{"gain_aug_db": 10, "input": "log_mel", "mlp_ratio": 4}
Rows from block 7 of a small CTC audio transcriber, named by matrix and row number. Rows with one number within an expert belong to one neuron, the router's apart. Each number is 128 + 24 x the weight over its row's rms, rounded and kept within 0 to 255. All counts start at 0. Numbers have three digits each.
Before each expert's rows are labels from the 100 clips, of 14976, where the router gives the expert most weight on average: "responds to" is what is common among them; "loudest" is the band of the loudest frequency at the time of the peak. Only what is clearly more common there than usual is listed. The data: short read English sentences (LibriTTS-R).
# router: router (model.blocks.7.mlp.router.weight, 16x160), inputs 0-159
# up: expert up (model.blocks.7.mlp.up, 16x80x160), inputs 0-159
# down: expert down (model.blocks.7.mlp.down, 16x160x80, transposed), outputs 0-159

# expert 11
responds to: the word "then"
loudest: 250 to 500 Hz
router.11:167101154168111130095151139126103143124108161110117166135121144112123114103082122112170136109136143131098110129120128099149132178053109114144150103098119091095111092120142149108148105102130142099109065105170118122094100080114102148125116142139129112134120136143140139134147107105133150126119127116100146093137109130085132111148145102162104149158120132151150169113150180123136087116097191094113143128120153102133132111093129148153156136135111109155144144088147174109134172107119142
up.11:099160141153158179101139127114131172133129135125092137112122133154137106094196130112079120113156103160164112105121158157170125154140138150148127105209104133146113137131152113164146116125156130143105100081093139116107138142104084150108174114130072131110138140144128130142111147149153107114102119143100168128106130106134117074120133129160126117115132078099098133130130146174109140094139143094125103094122138102135112125120135124133170167103159109101129109112171131131106136120100139
down.11:123173133125104102140123089111118110151135160148109139111112130124137141116140145159149111102136087133143122103151147156101151125145139138128164171153165138116088168134149173112137081116162152120143151160110123102099116167130155116143124097160183139133096133128151138147123077115156103165120136090147145147155116126144162174113192148084105164105155137136135092114116119125143123122077131147126129068154149156118109130148119126098141185122156164117131117102123141153102122108157096
up.12:158178119141092139128139131102108100105100098137163126108164121124115118162122121109110126113094151177123147134069105129135138137133135134130132055139185096168143121129083135135119147127106081097174105128137153155126121119181114154087145140110134148149127150135123176164113115114094158113097108163117170162137117146108144160104143090151135067097105129118147135099107119140142134156133135128111122181117109114100081106131115122110120119126124118101145153160135150140109163138125142
down.12:152140126106139056105131116119083142115152094130094146139134159106123151141126047134099127136161154144137110090134120152121141133106088112141124141127132097128123116125147084167122135116140120144154122107103116104154092123133144114167137103141097112121110134107090133085122116146106077135119100133126141142184149123149124105110111159157118120124133113154158150150136085140087125144165145133131135126093085172103096196112145126114127140114108118076111138166147117111153071127137102
up.13:122109070113183133119157126131141129119118139136124133164103158137161151156112084123112160107158141155119139135107107123160125104117113123105124130129134108144161129103108143127121112145135079131118091123139143170147168115095095078141102145111105135116111142092117100141131199161115161129151120100114121140102096109108123127127139148123158066100173100131136117161118126098178159128189113147154121143178144103121143121114141106149124140076144085123082159110120097154117108141127127
down.13:120150115097124124136127137146148145143155115080169112166115142151152116082122147125175126139118123131099139066158118168135121113116107100107114101163140158152100145106108158119109132159104133117105109159141149176156147129153151086119136111127121123153132138123135130098094127145172153158130096080104119141147150119138118132160107111154151107134143101151100128157145108123126180141164136161161092168196152146119138116167145114157126144056123138138107088092111134136124111149136109
up.14:149124121092109116114110160127155126166138108109112113158139114139159067128117120118166153135127137099125143125141127128131113135124150122173121146133146129114126121095135110132152109143129116162133112123121154118121140148194053150122167171107141090132086119183126130104123097141099163111126105158122086161143118149120145091171121103124093118120129169138137080108111153133130113126113149171096082163123161160159141164164125108151112113158167100141147126076132125126164133089103136
down.14:114122159118093122155101118150125164131144172156105139157177137118122134165115110130106123142149151103135129129157115118145126143175106124094130092095119068095102150166115116124117143146128122117137116149130122063149107118150118099110105151109124149091108143122126122139177073148085124138109104165135104158116168150155124187095113117141101162112149134163158158164087125132139144144147142138103146111073113155119110123125184116132129108129144115116160123112106123127107074137156160
up.15:114097112123152115116146124155162116188138132076131133140157143143135101151164170130139112141152110138130116168139118127160126181103121130097130132116105123103130132106139139141126079145138168099129137145191135111115121127090152090118167160117142113097121117139143122164147133154085147116132085071116079133101104135154126061116114111142103138104078130149141112116125134155116139139135118108129154119133114122125127140147141151161140096129160136147109082136164122138156068145120058
down.15:159145098120144155118115128138110115103169101102156100129125115129124121117170158167154161155141118123131078099160134102123118149170102119140104121164137100086105151126117110118127093090117118098159151120132185143061151154168125144150119125110144142179164143119119140131122127099106115095101142180110083134137143108100134117139098109131160136147116078106092138124107119125159112111156174131148111143137160134124118115155149134144128135067114126110124149148132164148080105123083150
up.16:157136100101140139150137125181129121126150107141129167132107129133093116161149154109114103133126118098125140144138096120131166122149154126089150156170120106126173110167175182128116142133140092161124100144141153121126135180189110083148128104093173123106167127184120141120185131131121149077114149171161124143153145127153100164130103128108111076115130098119151131097087131153133128132127089143127139090144106129146137098130140130141116092136116128120127155118107134130159145162126085
down.16:156129144093137158173127081118134080097141109136130156107108136128154153127156136145124092134152085158158139140130122137139145095148117156071113150131158155114166149082129133141113134142128198147135139140095136132133108133114123078128148109159127103114131131106125104167154124120103145119114132111145110146078124106137082153121106092108097121130156121133132126175142129129131112148124076118116144088136127171138114171098144142094097141107155177064125155116155107135087090140132099
up.17:119106121146132099131123159130126117129132109146155145117168132154103105130127122103120126126140135114110156158114114104144150079142116128107132089107178095131146157109124113132186143103117100112121117123188097168129152194115116112134116133126110133135115137102127128141146093139142099118114112134142142123124159099090111182123122157121154157123126139107146142095116110097131049125122140110136020143155140073101169124119125106152127133111108126080125113133118126082136160148139116
down.17:125175134103151101146128168147139126127121107126092100097133174130140145176152160115066110110117107133154116114133133156140156115175108147148123141160149134132105159092130097161102103134177128168120165157113140134121144136106148113120184187104151134084136165086111143116164124116111158102119100161172118154142114133115131128077107105113100120127139119150117103119099122122162154126133094100106140123104080132141118122158124115135133152101136149140111069135138146165138115117084131
up.18:119127071103140153154150120131139083130152128114129135105116118143111146117149120156147138133164065150099076131121145136116169139092131152144104117125148139131149169124107116111171129114133123102141154114097102131131139145182124138144128144125086127132154071146148130132100146166110171093132148119132108129131128130132080103088117119087134116145085119094119071148171082077148083106113129115146109133073136137162127126181118104117104090152143170131146143123128134124130158139145142
down.18:104158117110107136148070158160137143108101146110143119138143135108155130144132149137151154091152107098104108121135123138104112113096102114149104169127113110131083164156088134110095122110103135173110126120130154169170127124135151147128152100134111119147152101147135138135109147090099115200091123155107107073085143161134137129065116111119145124095151151131174148099128139069159140129158110117121135114137130193156162138123135158163136166139125176117119109130116127135138120131121115
up.19:145096129147161104101151167119176140147148116127145127187118154123167151116105178152129130146142100106106137141148179112107107093109114133135114088125096151118161134115134156145141092136138113139088140124151122122139165082156145134162098142150201117108169112159062082150100107130125147124139143117123139101099112081109127112144131139118114170144161145113100136151124130160130185112120143127091142124109171120119151155140122117111109136168142089142099139110144147140126112120112149
down.19:152093130133092124105119132118145146128166117166128122102107121140103149142090076112121107117075118124144135130123150107108138135176153109174136135101113136139105127126121123092146150093136146143177116120082084150139092140127137152119146121102129153128100155135117132161122117104090127122152125147121175158098179069124154111149131107097156106152113128100147094137130119113151095122111183132178112132125132114143158117165092110089109094137129142103154145090111115151098177083154156
up.20:109156140133130142103140137120129112107165168143163161132167110128099157183094088059119108140161181141129175124122080143165087082122117132145127158147121152102112115122069121151135106166136100120104130081171137136111116150130162121104105125133120136132113105137131178130129116157148112141126137138105117125123159126134111152128114121130154138124061102120138147114123149128143103103151108183128123152097130139112101104152117159146108133110106091114089151165142109108159097142158119
down.20:109109184176171132160099093124144149070126123123126153085142117171126098144104170135135108095160149156109123135132095140113110106147157118127115088123134128136122129132120124150125128136097140115142099104186121105153057101130155117088100141139153157122120140116118119109153124136158176085167137147105120110113155172130109171131122109136084145158104132116141170132132122095158131138137115178106098180139137134157152105092117125136115123120139147103115134170147132104150132152126092

# expert 7
responds to: the word "that"
loudest: 500 to 1000 Hz
router.7:132153128157118126126099102142131083138152147122152149108097117131140183134116113116155142157109176125104138119113140086100123129103147143110109126141157122176111142108126141097139147096093128156123100107112155146134093138171122168113103139088122089149159140109121136118107106107091121169141122126138154132149153157158137126153099134154121144148123165131109137119163164151146135180133141160169080162168076132087150107142145142152137104145085158123156133106065135118115174098143101
up.11:089125138115133160115190130124070109117142109104108086093109171119140086093119145129123121154131118111149147148164129141127155129120117119165157134136102100092104166127111111133133124132143117111203105123131164133123100132101146166107137155158152098090117169137165143141083135114100098146124151133108139166137107160106149150153112127141097100100108085101135117150163127141151101136122130153108118123135130141140142115133142125089195172131157135115122117151189139134108141166136095
down.11:134133102155086130144154116166149179138143133136087098132160185074176108144115100100157101122116110108110140130112128149077130135100102121114168122103111160140116162095123104132111140107133106109149137142141138150128154122126143087141110159116116128117126156142110143072116139120116175108104130104105169130156152106165147141112105149125129095130113105194150105143124111107107162169108131050158144139113109133165160144147135121136120151121120143108131095149128134110163112145165150
up.12:122139103108123093058115191129101172113109080114129107158169156112139112103111155095110177110107136142088085153099132166168092125132121102112136122150121104053125144121121104161116154160114120100133117162114122136145128141109126151116154143177128145137143162143127143137182142104106110119147115167119132113110128140121098076123135116138165132143119123151126116151130121085189116157119100091122120108159140146141145137140156148121145162130119093135120163121142150119152147112135141
down.12:175117159157113120077133156113100140135114113130123146115124123130122137096131150139136117109118140144112136122155160121128162132156109085144127127127090148126117117138139174139096119135154161120131116170119125116107145143088136151128144198123139142096132141152119115169095118089134137140180169136142111099081130105132147140142130116150158166143127133107109126123137124143133077106119088117116124074129121114158090111073130079144177148098175098104126070144109120192135128122086130
up.13:113101183118146135118107116096118102130119114156123120128138123151099096130171138088124132127145112094164146139078130120132146141123170134117133099163142126121135149180122125114177138150143118130076104093107175081119113149075140121090113122111161116126138119171111138163074132128115118098137151093089108125170127134132111087141149154122144085146134132159120118137162166109158115138140121128139086150141163157132156108096127084149105107161146128110092096134142162093135128164148099
down.13:108095104134097132109137127102110119131092144150153154129155141156131129160156148156139168129185167135170155158106146117061101142147142107097087136101127136146139140084107103107144126138079124129152110115143133126109105111114161112130145146132169103108116106103114088150109194151138147067143073112119141093112107132114098110135136125142122158138140134114118168144110105151146136121109074124156123148112150136146097124119121124097094114128130144151093141141104093114148142152122193
up.14:115138096115144086099094129110107108127121094155110105103111163128097069115152108083135126115110128102154120131102135102123103143117156125131128124172126114097158121130098135111156123115112131143113122089095146089134142163105096126097125104144134120122141112124123125138102120123141150126137149140117093160087128150103152094153111122143098109132139144145145087165140104105191111116128123152166093072118188171159139109105088100128150103163141147086079100094130139104155149168147106
down.14:121119120125122122095134157142093132130149124149120157149138115145115174149127124127147121093136151112141131146132163123047078137114103083033171124123111110134116095127147111078131132124115118138124128128128110126101078120117131107083106144130086121103141128074163124102116161114121115105153112115096161143127122085118126162173143132152157145169129147164112122124118140159129147110148087138130086176124155151174143109136099108086109131148116121127102148136111133153148138144108124
up.15:133135136129129142075153154146122080124081132144133137116135144114139123155090106183135099158136142135122125108134112122208077132134119155101127127147107114093122099150120129157122115111126120072164109126126099122111123102109138151109162122141165144089117100188121110150100110132128151127146093109138151142162133113112116140111101159124123111080116162113135100156162103105172112127132122144147152088146108139113091087134193111095128107091103116147126184158142149136124143136114143
down.15:163136153129162145160171135162096120163142099150131139183139106145136142108108133168138116137115083141138137121098149129159168123103108137087110161125129118090136114124104127092096135124143158104175073128083135124098117135120132161119108136118140127116135148165160107169093157179145125080155135091149135135128121081126128128129118147104162110081149146112143152160101143086140141140121163145129169135102113127110113169113187130134151108123118119108123156134163091140135117132133074
up.16:175103102135134101146122132107121128149124101132097142170174097148146135163105087086117130138160111157097118145091106138128100143116145146101123152112133151122144102104126136118112122140108124125152134112144091103104152096154094115132142146163151144129137169155181152188117104131099114113137141131103135181143095132117162109115092104078092170120132116153183119111111103100160158097140145097150122130173120134094154074124129121131150092138153165152131155102138110117116093130108134
down.16:134137141144124066110151152094114125096118151135083134105136121148074110143137092120165142095146144165092139109153153162093128110095110138154142121119115149173148178163117154097136143145122122128120137114171144090108162140105140114166136126169144128095102162092109124122166070090148089151102095125138146102122099119103157122146109148098095156165128147097151103109091121142110117132149157129111096138176124096153103103137114129120108138123131150117116121136141097096116138091146099
up.17:147147098149133136133134121094151112135163115104117102157165071155139107165117151096156101117142166170109088122091130108132173157128135125181108112117143111182142118167154139150120129132125116164107129135113128097082151106139163143084077157158128164102131127112160160137122166129118131109131156136159134156115094183124133126143125115105175108098120146080149111168129129115145106148137153161167120124127100105138119092117141074120140129109129159142125135123115077133122123130149151
down.17:127135099114103134171109106106128147140114087074127131126125133101159113123111118126130149133121075143150121126112110150114125128111147075169173130110173129117121162124132085093123135161128113147116138106137074113095097140150168153159083088139120125122123126102094105124124157111102165109132134181153131124150153120128176146129112128109124120120116073075100150121099125105131153081154176130133153129125145121141128179095123142103125088120072135102087138115170145116131128112151149
up.18:112118099132122144153180119121163126136110090112098097167134140129110137151100130107110094148139124110128170139107108138114139073183132159117127129117139121140191119141128123143131134114145096089135179079101117139129107101107118127122164127133138126121160105125087145139149142100120098123167116136171159124122119099105097129129114026135163122095146141121153108112107130115187123107161134143150134131149110139156113143133146089150099088114151153113106119109136095175143142148141141
down.18:132099127118104169152096107125141112159103091113143105109153139125133128136176134115127156126157148099143135135157098114120119119084122165109134155105149101138145167150120109113131143087144127115139126102091088111167108114137117181097131110130135102140147121109136146131132123145148150068098159165139095111115122130064123135163090096116150135155118113128146140056161155131140143131155085129115149133133160127154140148080110059130128119124185140098089164125118148103134117114130154
up.19:154098101118113150134140163141104122134145126135147161107169146144116134141121094118106109139160112113130143086133133113131121110152088140142099140121138142148140129102089109122146127164125113157169137113142104145105144125156147110137120117095170082199125160079180167147121129171095130169110132150136100146120138074102099158113085104129163148165140131113107122129087085107103083143118169123121119178124114139079116124124147126122116133128124109138117178108131159139130128154074107
down.19:128131163135121153114148167112099146172108099157143097155144154164135076142167159104097175140109111139151121134138103117119128108152116141108094166124129130124130132125139106124104082125159092064138140123147098149143137135068143131125142142113116114140187125141107080097108151170132168119147123167154173120092103128116138098109116093166120127112105072136122121169106124076146140095141133120141125120138114118139153132159126092122132177114136126124116112129134088146178117114122104
up.20:082122120093136145186131129148134141148135140137151147121113117121166144148168133112117116110159144117146155082137127123115082142143104106143108130155131161137112154110136146102117119134121159173103141152156114128113166138125182102136125152122142159141132099103151116101060170140165160136114118121132067114132151139149167124118115149100096109141144149107079108111121071144104126119184102123124110129146107126114115081165178109116121148139139129126095122152118150127122057099127104
down.20:108138147096128143095130135141113108110133147167142115168099145110165094106108147154112113121110122095138073128158142084132136130141139156107166150104127126109119130148096124087062150120135111122101137106135107194132119158115073106099093069152161131125162112167150098105134096165156115128107130132157188148118098106118142135091142141146097133156187107166122105100119123121122120123107151161141163113105131148144123146112091131129136128119129148131172110096119119141113102139100130

# expert 1
responds to: the word "he"
loudest: 250 to 500 Hz
router.1:130104125101132072097143163137126123106177097130130157131135137065116094121090131164158130121161097157130114109151114108106138112129099109130064092093114123156126118102127113102132102083131131148141112166126091109127151109114162113105145124148162122128110138098170114128135127118109142108125077129148099109145116105062133159116146109130104171169139156135137123136117127128132143153104101135103162158113177172109126149099138130064168125128105127125104117134097140143104157152100112
up.11:160102117124151121105131126103137115135165115137184125109153123126125109125151121113131083148150175104135177109137136132122125109146155147140135125109093078086113146134093156127095127140117091119130153137161104161094144172123096111097128157158132130112114120100105108096150136125164094129146120113083129131095096121097126132156104129058119143115103087091146111118133141202109117133128111086107106117142122088148149108121122119132133159090110174120062160104143148134110138150137109
down.11:141142138181105137130142141149140148105166135125096158099158094143150126062132117101152119107101147121135186086125117142141123143115153125115161185117105109096107150115139149088136136097117139108110115129140076139136114133153151143132109118124115118130166141152163102121129113188124108140101115134104116110092153085102151130144141097149140110128152162143149167136116139175117183127128138109112123137087132101138141174116138160167118139125093141133057145152133123158137145166151093
up.12:164122112123129117134148059174173114114130132115164111128132117116128133091129164071121085161126131107116134089117131105126151160115135132135116119167113160155147146157129161125106146163132146148103150129098134076102145150162148089134126145117128142104104136121138105118137075069152093129160107143136133094095132133142087120104138136114103161132140158113160172137140140164140218141114131146135121126151133097134122167159129133115152122132137130130137167114096087149147149119121096
down.12:130135171121128144132093158105135103112165095127133134131123142100126126117079136176116135105142172154105113132169139165124110154116105086128162148121084129077124087138112142117109115152111112135155152129127125109160122086119164121092160115121135131130079125120172143086127079073154091149144110102164075152136149106119169094116097181125090087118135105117126102139147134168104152114135099145105125133133116164132118080110121147109112145100119151146123107110123129110109138145133094
up.13:102169146114085124136115138132097122168133113120116140137133100123156148148143055093099107129102130152154142122130145114107132141097116100113149122177111101131103125133141102129141094171101117118131135138140149162149143124160124162115111140133145075125093132147178175117148158128106096141105177152135090136106167153145141133107105128105150095175122138148068170136117140115115104125128152147145134112102115126134086152137111110136109136175132136087143105126096145059133095094152142
down.13:122168133102114177125152109125088144168110114075113144110117150119085120117161181131132138125134097148090179121122116154127168113114137125153133167136118128126134161111166171126096120118105136136094126153086180137088085161129104140116168113123133104118119114120112128141138094136118121109122124164156142153121136136091173137149108105112143118147130118159126116144152135149157104175157136145090134149091084153143067157086138115161110135100078120106133119149119149150149093120111119
up.14:119161132108197118125116155099090134129118104102156102122099143138163116131091121117142147123145131125091084102142161145126134098175139127134177094125144089144102155123086110175100161127144096122133117131093158111110152157135098140145121110171111106209118103125121110144103083109131124164135137106147142125130095156140115116138127165126136123150083113154089095115146113156095127132134120114117114108138128132152137094155147147122131133115125133097092146089161072151092130102135163
down.14:165133145165108130143083143136150132103099130127191123138119109158137135139141145125141161118156117137141110128126122106146107044129126094105162089116149177136135127129135152136129156128148089139185141119166117125146083200128146124120122121139131150123092130099159144129116182114177133155110111080087118120099111140079147144150151106158150103118129137120131112126141136152147095135177096133108134122175153103136130124108116105092141125145116122120129168120133114091113096086123113
up.15:147138077195134110132096082132162171146098118094127146144109089140123126178101142142132134140099145136114113143101116116130150118099159188196167131139129159116116114178138130134097116129093154148157107127083135122099134090144084113107166162132146138104123140121138141152104093151158145121141149156107169170114135129146168115140096131077121108134151140136134114125128158101153132129105106147142102118109105095102125141101156128135147106142130119094131146120145106166146101094101123
down.15:130142092117116093139148167115138099151115129125144120148127118107095133141112132161094091138126118130136172115123150131104150086090136139147133085134140091115112144129104103120098156115140116134082158091115185089130154175145162107134111097117133109112157118143102179129119098132077148113114097144165145150120126154106158161097125150099124142120160119143095164063120084122145151124117149120127153135110122126131149133110127108123159096069144163159109166140124148090069103127136121
up.16:141069155106120141126077095105163136119127095112121112116096143135123133139143119143115109137122135128135115069075134086151142109088160092158123120127103136142130128180112129128175088145093131152150128136133126127132168108143117077123121129136145162095109139105116087132165151144148160070149140131149114145130134162146098137157129119124151057135161127144126120136138112157141104130159112159110112090171150151166173157121121105127156164151093106152106128154137106126142128150157152
down.16:066082121175110148073149134093130119143067114132145133136151157121131120120168140124112161124173135168128109150130186103111070098158131069088129150147162137118140154145112114110131088127107143145130115090120130099140145116139151124139145140169148117143132148105123085143114159164147131102143127140129123107128143166152121123150086132102129143173122165116188141119088111169141145104107109154109135121122133161127113139128150145154118146141116141125110144139120127143167173147105110
up.17:136132099118117125141158145133127124114135113102167111121117105110103143181124132140152134131135114162137119076088090132117104103110172126121119118130126104132153107085116163177118140122111127105126110130151105062099134172161137138100118137138070126134146119133128133139146121179140149150112098107173142140146097181102118102098128128119135132140147133118119117121106168151176096119173106089133047121150085122125117136148143152125111117121113089167149126125104157161155096110134175
down.17:206154128127121105134120133097141140101114152120116104109146137137096120151134145123149150111132137133151115125107163173131130096152153102108137112127099122117130107063120147158156131134118089112106128144179095148118111115151144134101147124122109121145140145095092128137156130140147180136140100132108160084125127174108141143149158133191110135126106112097132149126088117108129087119145148141153111064119125104133101143094135147131172138146081126169139120158133131176151136060092131
up.18:107101092104106110119125169110128094167099110074136123176133152141149170146114107101161139154141146100077091166106112107090136125164140168084160141151131117133121112125116117141115154105127124115140139131100145119142090156194137148116108155155127112134066114152134138104126105090134135110133132150154187119140110133101137117116108141110101146148138153129111120111135124130143108168108141117095141132147110116090159099159168162118134118134086177115127114124157124106112091096131178
down.18:153171132134118118144039107151117111120115122149106111149114131074129159126145130153138166148130127158137135134128125147124137131095122141092109166117101167114121136111146148108105118076150180127142128128138101153152095162180107161124106160176076151119135107102102142102123142141136144136103186151104126123138121144126166089152124118115161121135116114150121119115159128131120124124128161119108145084149147127095162089144095119144131118150070118121180117158109148117094096094140112
up.19:137133174111141144150156114098107124117112115143139100128090152133108138125118139131161098120127094105157153124089140178104145123119126156153139176135140133138127132118139168127123118153141117123120118135145145082112097092120077093125135136048123129140151115126130156179133141177080139111157130109125212122141144109125109139129100114148135112124159104121174124118134127128112129073098141122093117092099079087166085152141129150124141104128144167138109118136168125124143089129135099
down.19:112111152144109141132139145106151147138104126133127111090141111162135127157106129138123103105156135097108138103109125137119151133093124089066116122096146140087127125087132110132161160133118142083100107122114097100128161087095124095120151092160141173161104095163140131078099157152112130113137151146107154091124092150164125156120143100141126127143187116124166121156115130113112118105081144144183129072113105145130160140100171157126097138153099115116150112125123087114144146129081133
up.20:132168158155126122123130094181118107121162143124150132139115126163125165134148067095136084141141107151091152066109081135136105117115143156156130133136118102146105148089138140144140118120124111133150147115159129116110145151161136098123124131126131111111129144119155131123129096160070116166129078157134100117132094151125142105138072180135127094161142134131101114132112151100115142139133135148173122071113114172101113139177160134143113166127127116123094112116113089180125106114166116
down.20:124107162081117107131120125115125173135127146120111122136133102150081129105144096135097108119118165134107136114117147106109082165113170042127139122136122166160148150129155137162165174164119091098149089146158139152118132107106122135161125094161093132122129105098151134121131102142138075102078116141128142098151161113149147103145152155128131127138104106151114141130102128153146126132142087143131145088108168139154132151127146113126091102147106075132128125144137162082107164111106151

# expert 2
responds to: the word "you"; the word "i"; the word "tell"
loudest: 250 to 500 Hz
router.2:111135094127115116183145113119128175117144122123146139139133158163118167108128110135141173115094139140139141154136140144173165120138142119112103184102150147162157084122101142117119112138165141143183138138102110154149138145154099097125113102171124120168134141149159088113157144151137119137141146168161173090112104159151107101103101130100155163092124126125141112116114068111117133100134103110140123130155102141125143149153126100106074120146154114077090099108147099140149105152111137
up.7:114128127126125159121122164113130158142121128094142148146117147135156131104132160132116070141118115073124123135093137130172108101108130170109157134153103112106172160157190137120136101143138104127096125143162111116113139131108103111101118081132138115120126104102070131144098112147093173093118130098180125127148125116122107143130099153135114072136112043153118073116107106147173127139156130155114149122154159127124132161105137156143110125148175126131109112148154131096137121141098118
down.7:133107137139130123094153130154124134169171121136146148113215127123127153149156110097119124096154132126133131147110116103134103117113109147140170136109105138132111129147134100149112170125133099127140132122127099082163145138133175098159088137126123126106123105130116184100150148131135094120107154146113164089097155113147105124134135130120120099094136121106119140114091090158134144114185103120101135160077124124133068167129105139101136079163133115097131167168146114066134118156139121
up.8:136105129102117102108089129124143163116112095094132132136124145151129155144126101114105121104132140082132111142093126164152148099146150101151133099113141149113152167109146085135143118151137096082108175115109154117126152133076150141083154162167115119121112153133131148129090141123112110160166131167103121156105144173160107085166167134151153128132109105141115119180125126132133127141084135126115085116060185148113103095111138111137143122182146116158164147140134137108125137135113155
down.8:137143173152137145113106125138143120137108172179088119116141110120164115138094108110102093105082164150136132117131126135132113105104149159136135075140143126162129113151156093144119125127137086133122118095143174099115138123140155103139121131149125151085113123120134145111121095174132144126152139108138093162148117157110179115140106150122107127077096162182145111160111137156189113115090105178121099128123113124161151134110126131130180153089129139116152098125132117066138122088146122
up.9:110107158136167129140124154083140104101101133147155110107144137133128149119133127146150146137199174155127146088080148163152125105146153136159062148133120141131126099138092103196151117138139140152125126110139131144135129158172063131101157120142150116106104078162123152136158138128107105120164106132119101165116169106111136077117099125121104122103116108105143108110125130161131117121168122161138148121122140113151149093120109100149170119073140102146136140125140130120139120147138170
down.9:143142121142135158172079141147177069097113167100134138147099149085099138119134129133143160113123141116126100121109130151069104093091122093135107134108136098126094171123136128104172160115126135130138154128140092161107131137157113106107148126114114093157128100130141152140117107135120178130111114162122172124127174090131140152124147142120114159145161134169138159121149102143103106133086159159126127128130114134138146130070137141126138124136098142195115111144074095124104103101109153
up.10:104181158134112100140173146104164108123097102130126130178126114101165127126134112117158112140166162166076124102125128093118176129103110125137159146126140098155138112114161118147128125111116137114103110126117132136122138126183127103075147128147094123136101119161111120103165125120150123104174094141126147126165134143126071097166119156142112147146101119118136152148111150150178114111150133182114121103113115112143164130161117132133132125105104059098161158143097106136140129177106140
down.10:123161113118111083122120143130132094087117176130104119133108132122107099160097130166099099103160122106118142106160138151075147137126112082098114133145109104110164114156155123143156114125131118131096143149112086155142139147120131158104131127087124182151143150124151122129150114180134132164075111139142139132150110138167129161104103124129134115149147127121121125123137141132089109079131089143135149136148126169155115067138136184120136104164096109177160108137102189140145099144125157
up.11:133099146089147096130114164088134127128113142113121126211154135185140126137142146141118134152140103110120109134139142127149129119075135140164099137093116187156126122132111156132147140151156130120161154103171152155120130111147099151141185144144123079141112143166153151126119167110093111121171130159133121144132084154132139113114116100096095100084110106101107130143113099139112166106156123129150123143113129130108115101132161063143146130159134125175123148132149079150102143141118134
down.11:129146140118131113121122102095103086155164145108147116117130132130147110130142135143130127110103119114110081158150139114114130097134100104103135123144102127075125101181133140075156102118168100118138140106160130121146090138115110116097109153184105108168138111168160097167133090150125178141116148094134124117160122129148116160147196115138151122167209120125143111109136150105147112126092139142137138094097164125116111108152148125170116121138115111158117109135107101135084145111131086
up.12:128095135115104153129122114139160164153156112115178110130140095097109112116137125101150120131151135117169180133104151077110116171133129139119114118126131114118133124133116130132112089155127060140165138070173138122150106170071144132141133140071152165153140129140107181135117098168113151154107127128126134150160154112114145111085147159139127049139120131114142099118139147136118117129160151087120118142168118135133139135104120122107099127146135115114083116118117107109173146108115088
down.12:056133211108148123143143129156118142147129090109141155141103134126146150147119163140167137120138124102109102144097101146082149138154124118156111120092165103118133125123118108108116145136079115103128150131113117152127109122136145146075127127072122115166126160109126121121139109110142155120131112135124098141168141134118099179112137090157137109132112144107044128133117132156139136113148154117158109127115179133083087087142101138129097125141151117122126091170115075125128152126116126
up.13:104134128122130126086131147110174125201131139122136172167145092121159124163131098130108116147114138086104106150138138065121114118102134144131116132138130119143146142145173162126141106157111114150152117149165181127124154108108125114117123121133170135114109085128134113146103154172169109126144153077147137085104112174129103138110149135119161111096173136150100109114108135140131101131156134137142128158160168137112159122155120077134112136145158142159090126125170118081111111128098087
down.13:129142151127150130092124129101151154156082124099147148110175161165119166115158122109104114100116151128102132141152098155157137143136142158115129183094114147121132141098102150140170136119107116093154092133163127088135146119069095126115128117142136131139179097142084145126116066134130085102120183155150141081119134135143111133129147112160156146152109143087140096159156137140095082152136166110127138116111130114107085168132111162146109130158142154134132102104136102108118118126103132
up.14:123099098133134121129104151162117122180138108163130091154124136151142148137109122126123147128105136162140091112098169136132038125117124139141119143152140171134108130182120091154155107130162103171107141117154120131128162181128135113134140159108097145178138129119117111111139139111142106096133148147138127152099136100087139096077082125138125109129160123132128114148110107096146130142133111186088131109144117107100110076153127129093137129167103087102094162113122102117126091107123139
down.14:092140079132109132174145115077116078182117158081162132125150170138140129116138132104124131110120111139173179112107165120134096095154163160170201105188116146132095144116132133151121156133136129155120157157109121142132122151115152143117129131102100107114074122124091128124098136132136154129095142124063127119108126140110106118107126105147131132142125108130135137122162134153144098133103165130100135166058121119091122140114113124112151115146124155108112146123113132154111094129113127
up.15:119161167117123139142067177131105121105159134086173112100104102110103114111141147142153120111104114168143111128095149107123102171130156114148093119122158142102090169156126148113126148123116106133114106122122107129113147131156113124122116128140130150085115119107158125115117159142155124120127089108074072205147086133092099158116141119116090105084125145127164111150126147129153131137078134161117156100120138132137101104098130138111132130143155174115107151134087159132086146107136129
down.15:157132111135121122165100130149138142123120124150148145125127147096119157114148139153120111087140119126135161104101094163119108159167162119105135120151132117117157152104131122156120121128192137145187108077127125121132151190170129102162157145101115140087144156137120119102130129090115137119086097126137101132143157162147168102143161113134104132106079125114118130132134120132116133139114128084087206109119163105119129105154164110068115161128116175122148137152095128149109119116123093
up.16:145159121144137093102117147117125112120159136073154135115138130133152143139107147108143092125142143113142107128153142122150073159116106124139152117132130101119150092121117159169125120115142160177109123141111163092134157106175100147099165133158151135138123084096119125133104110156119124145118123122127127146173088140109138107145158133065140139123086104141166121155161151153123147064151161144099107167098136158114130092118135123175181137102102113138120151102106183157105147106112149
down.16:117169125147143099108132131104130102127122138112135090141125146094108138134125115133116133141112117103203125113134144154153173090137103131138102142125149136148184137115138120182165115121138146150140123087136158097141153131077182150117136120146101088144107126156085123118126114171146156143133098164155139140131146149083100112122128146112131113093113136104102119201143105129082101099130098126079140168101129148128100106091109129123143146130141098160126104132173103138172125150129107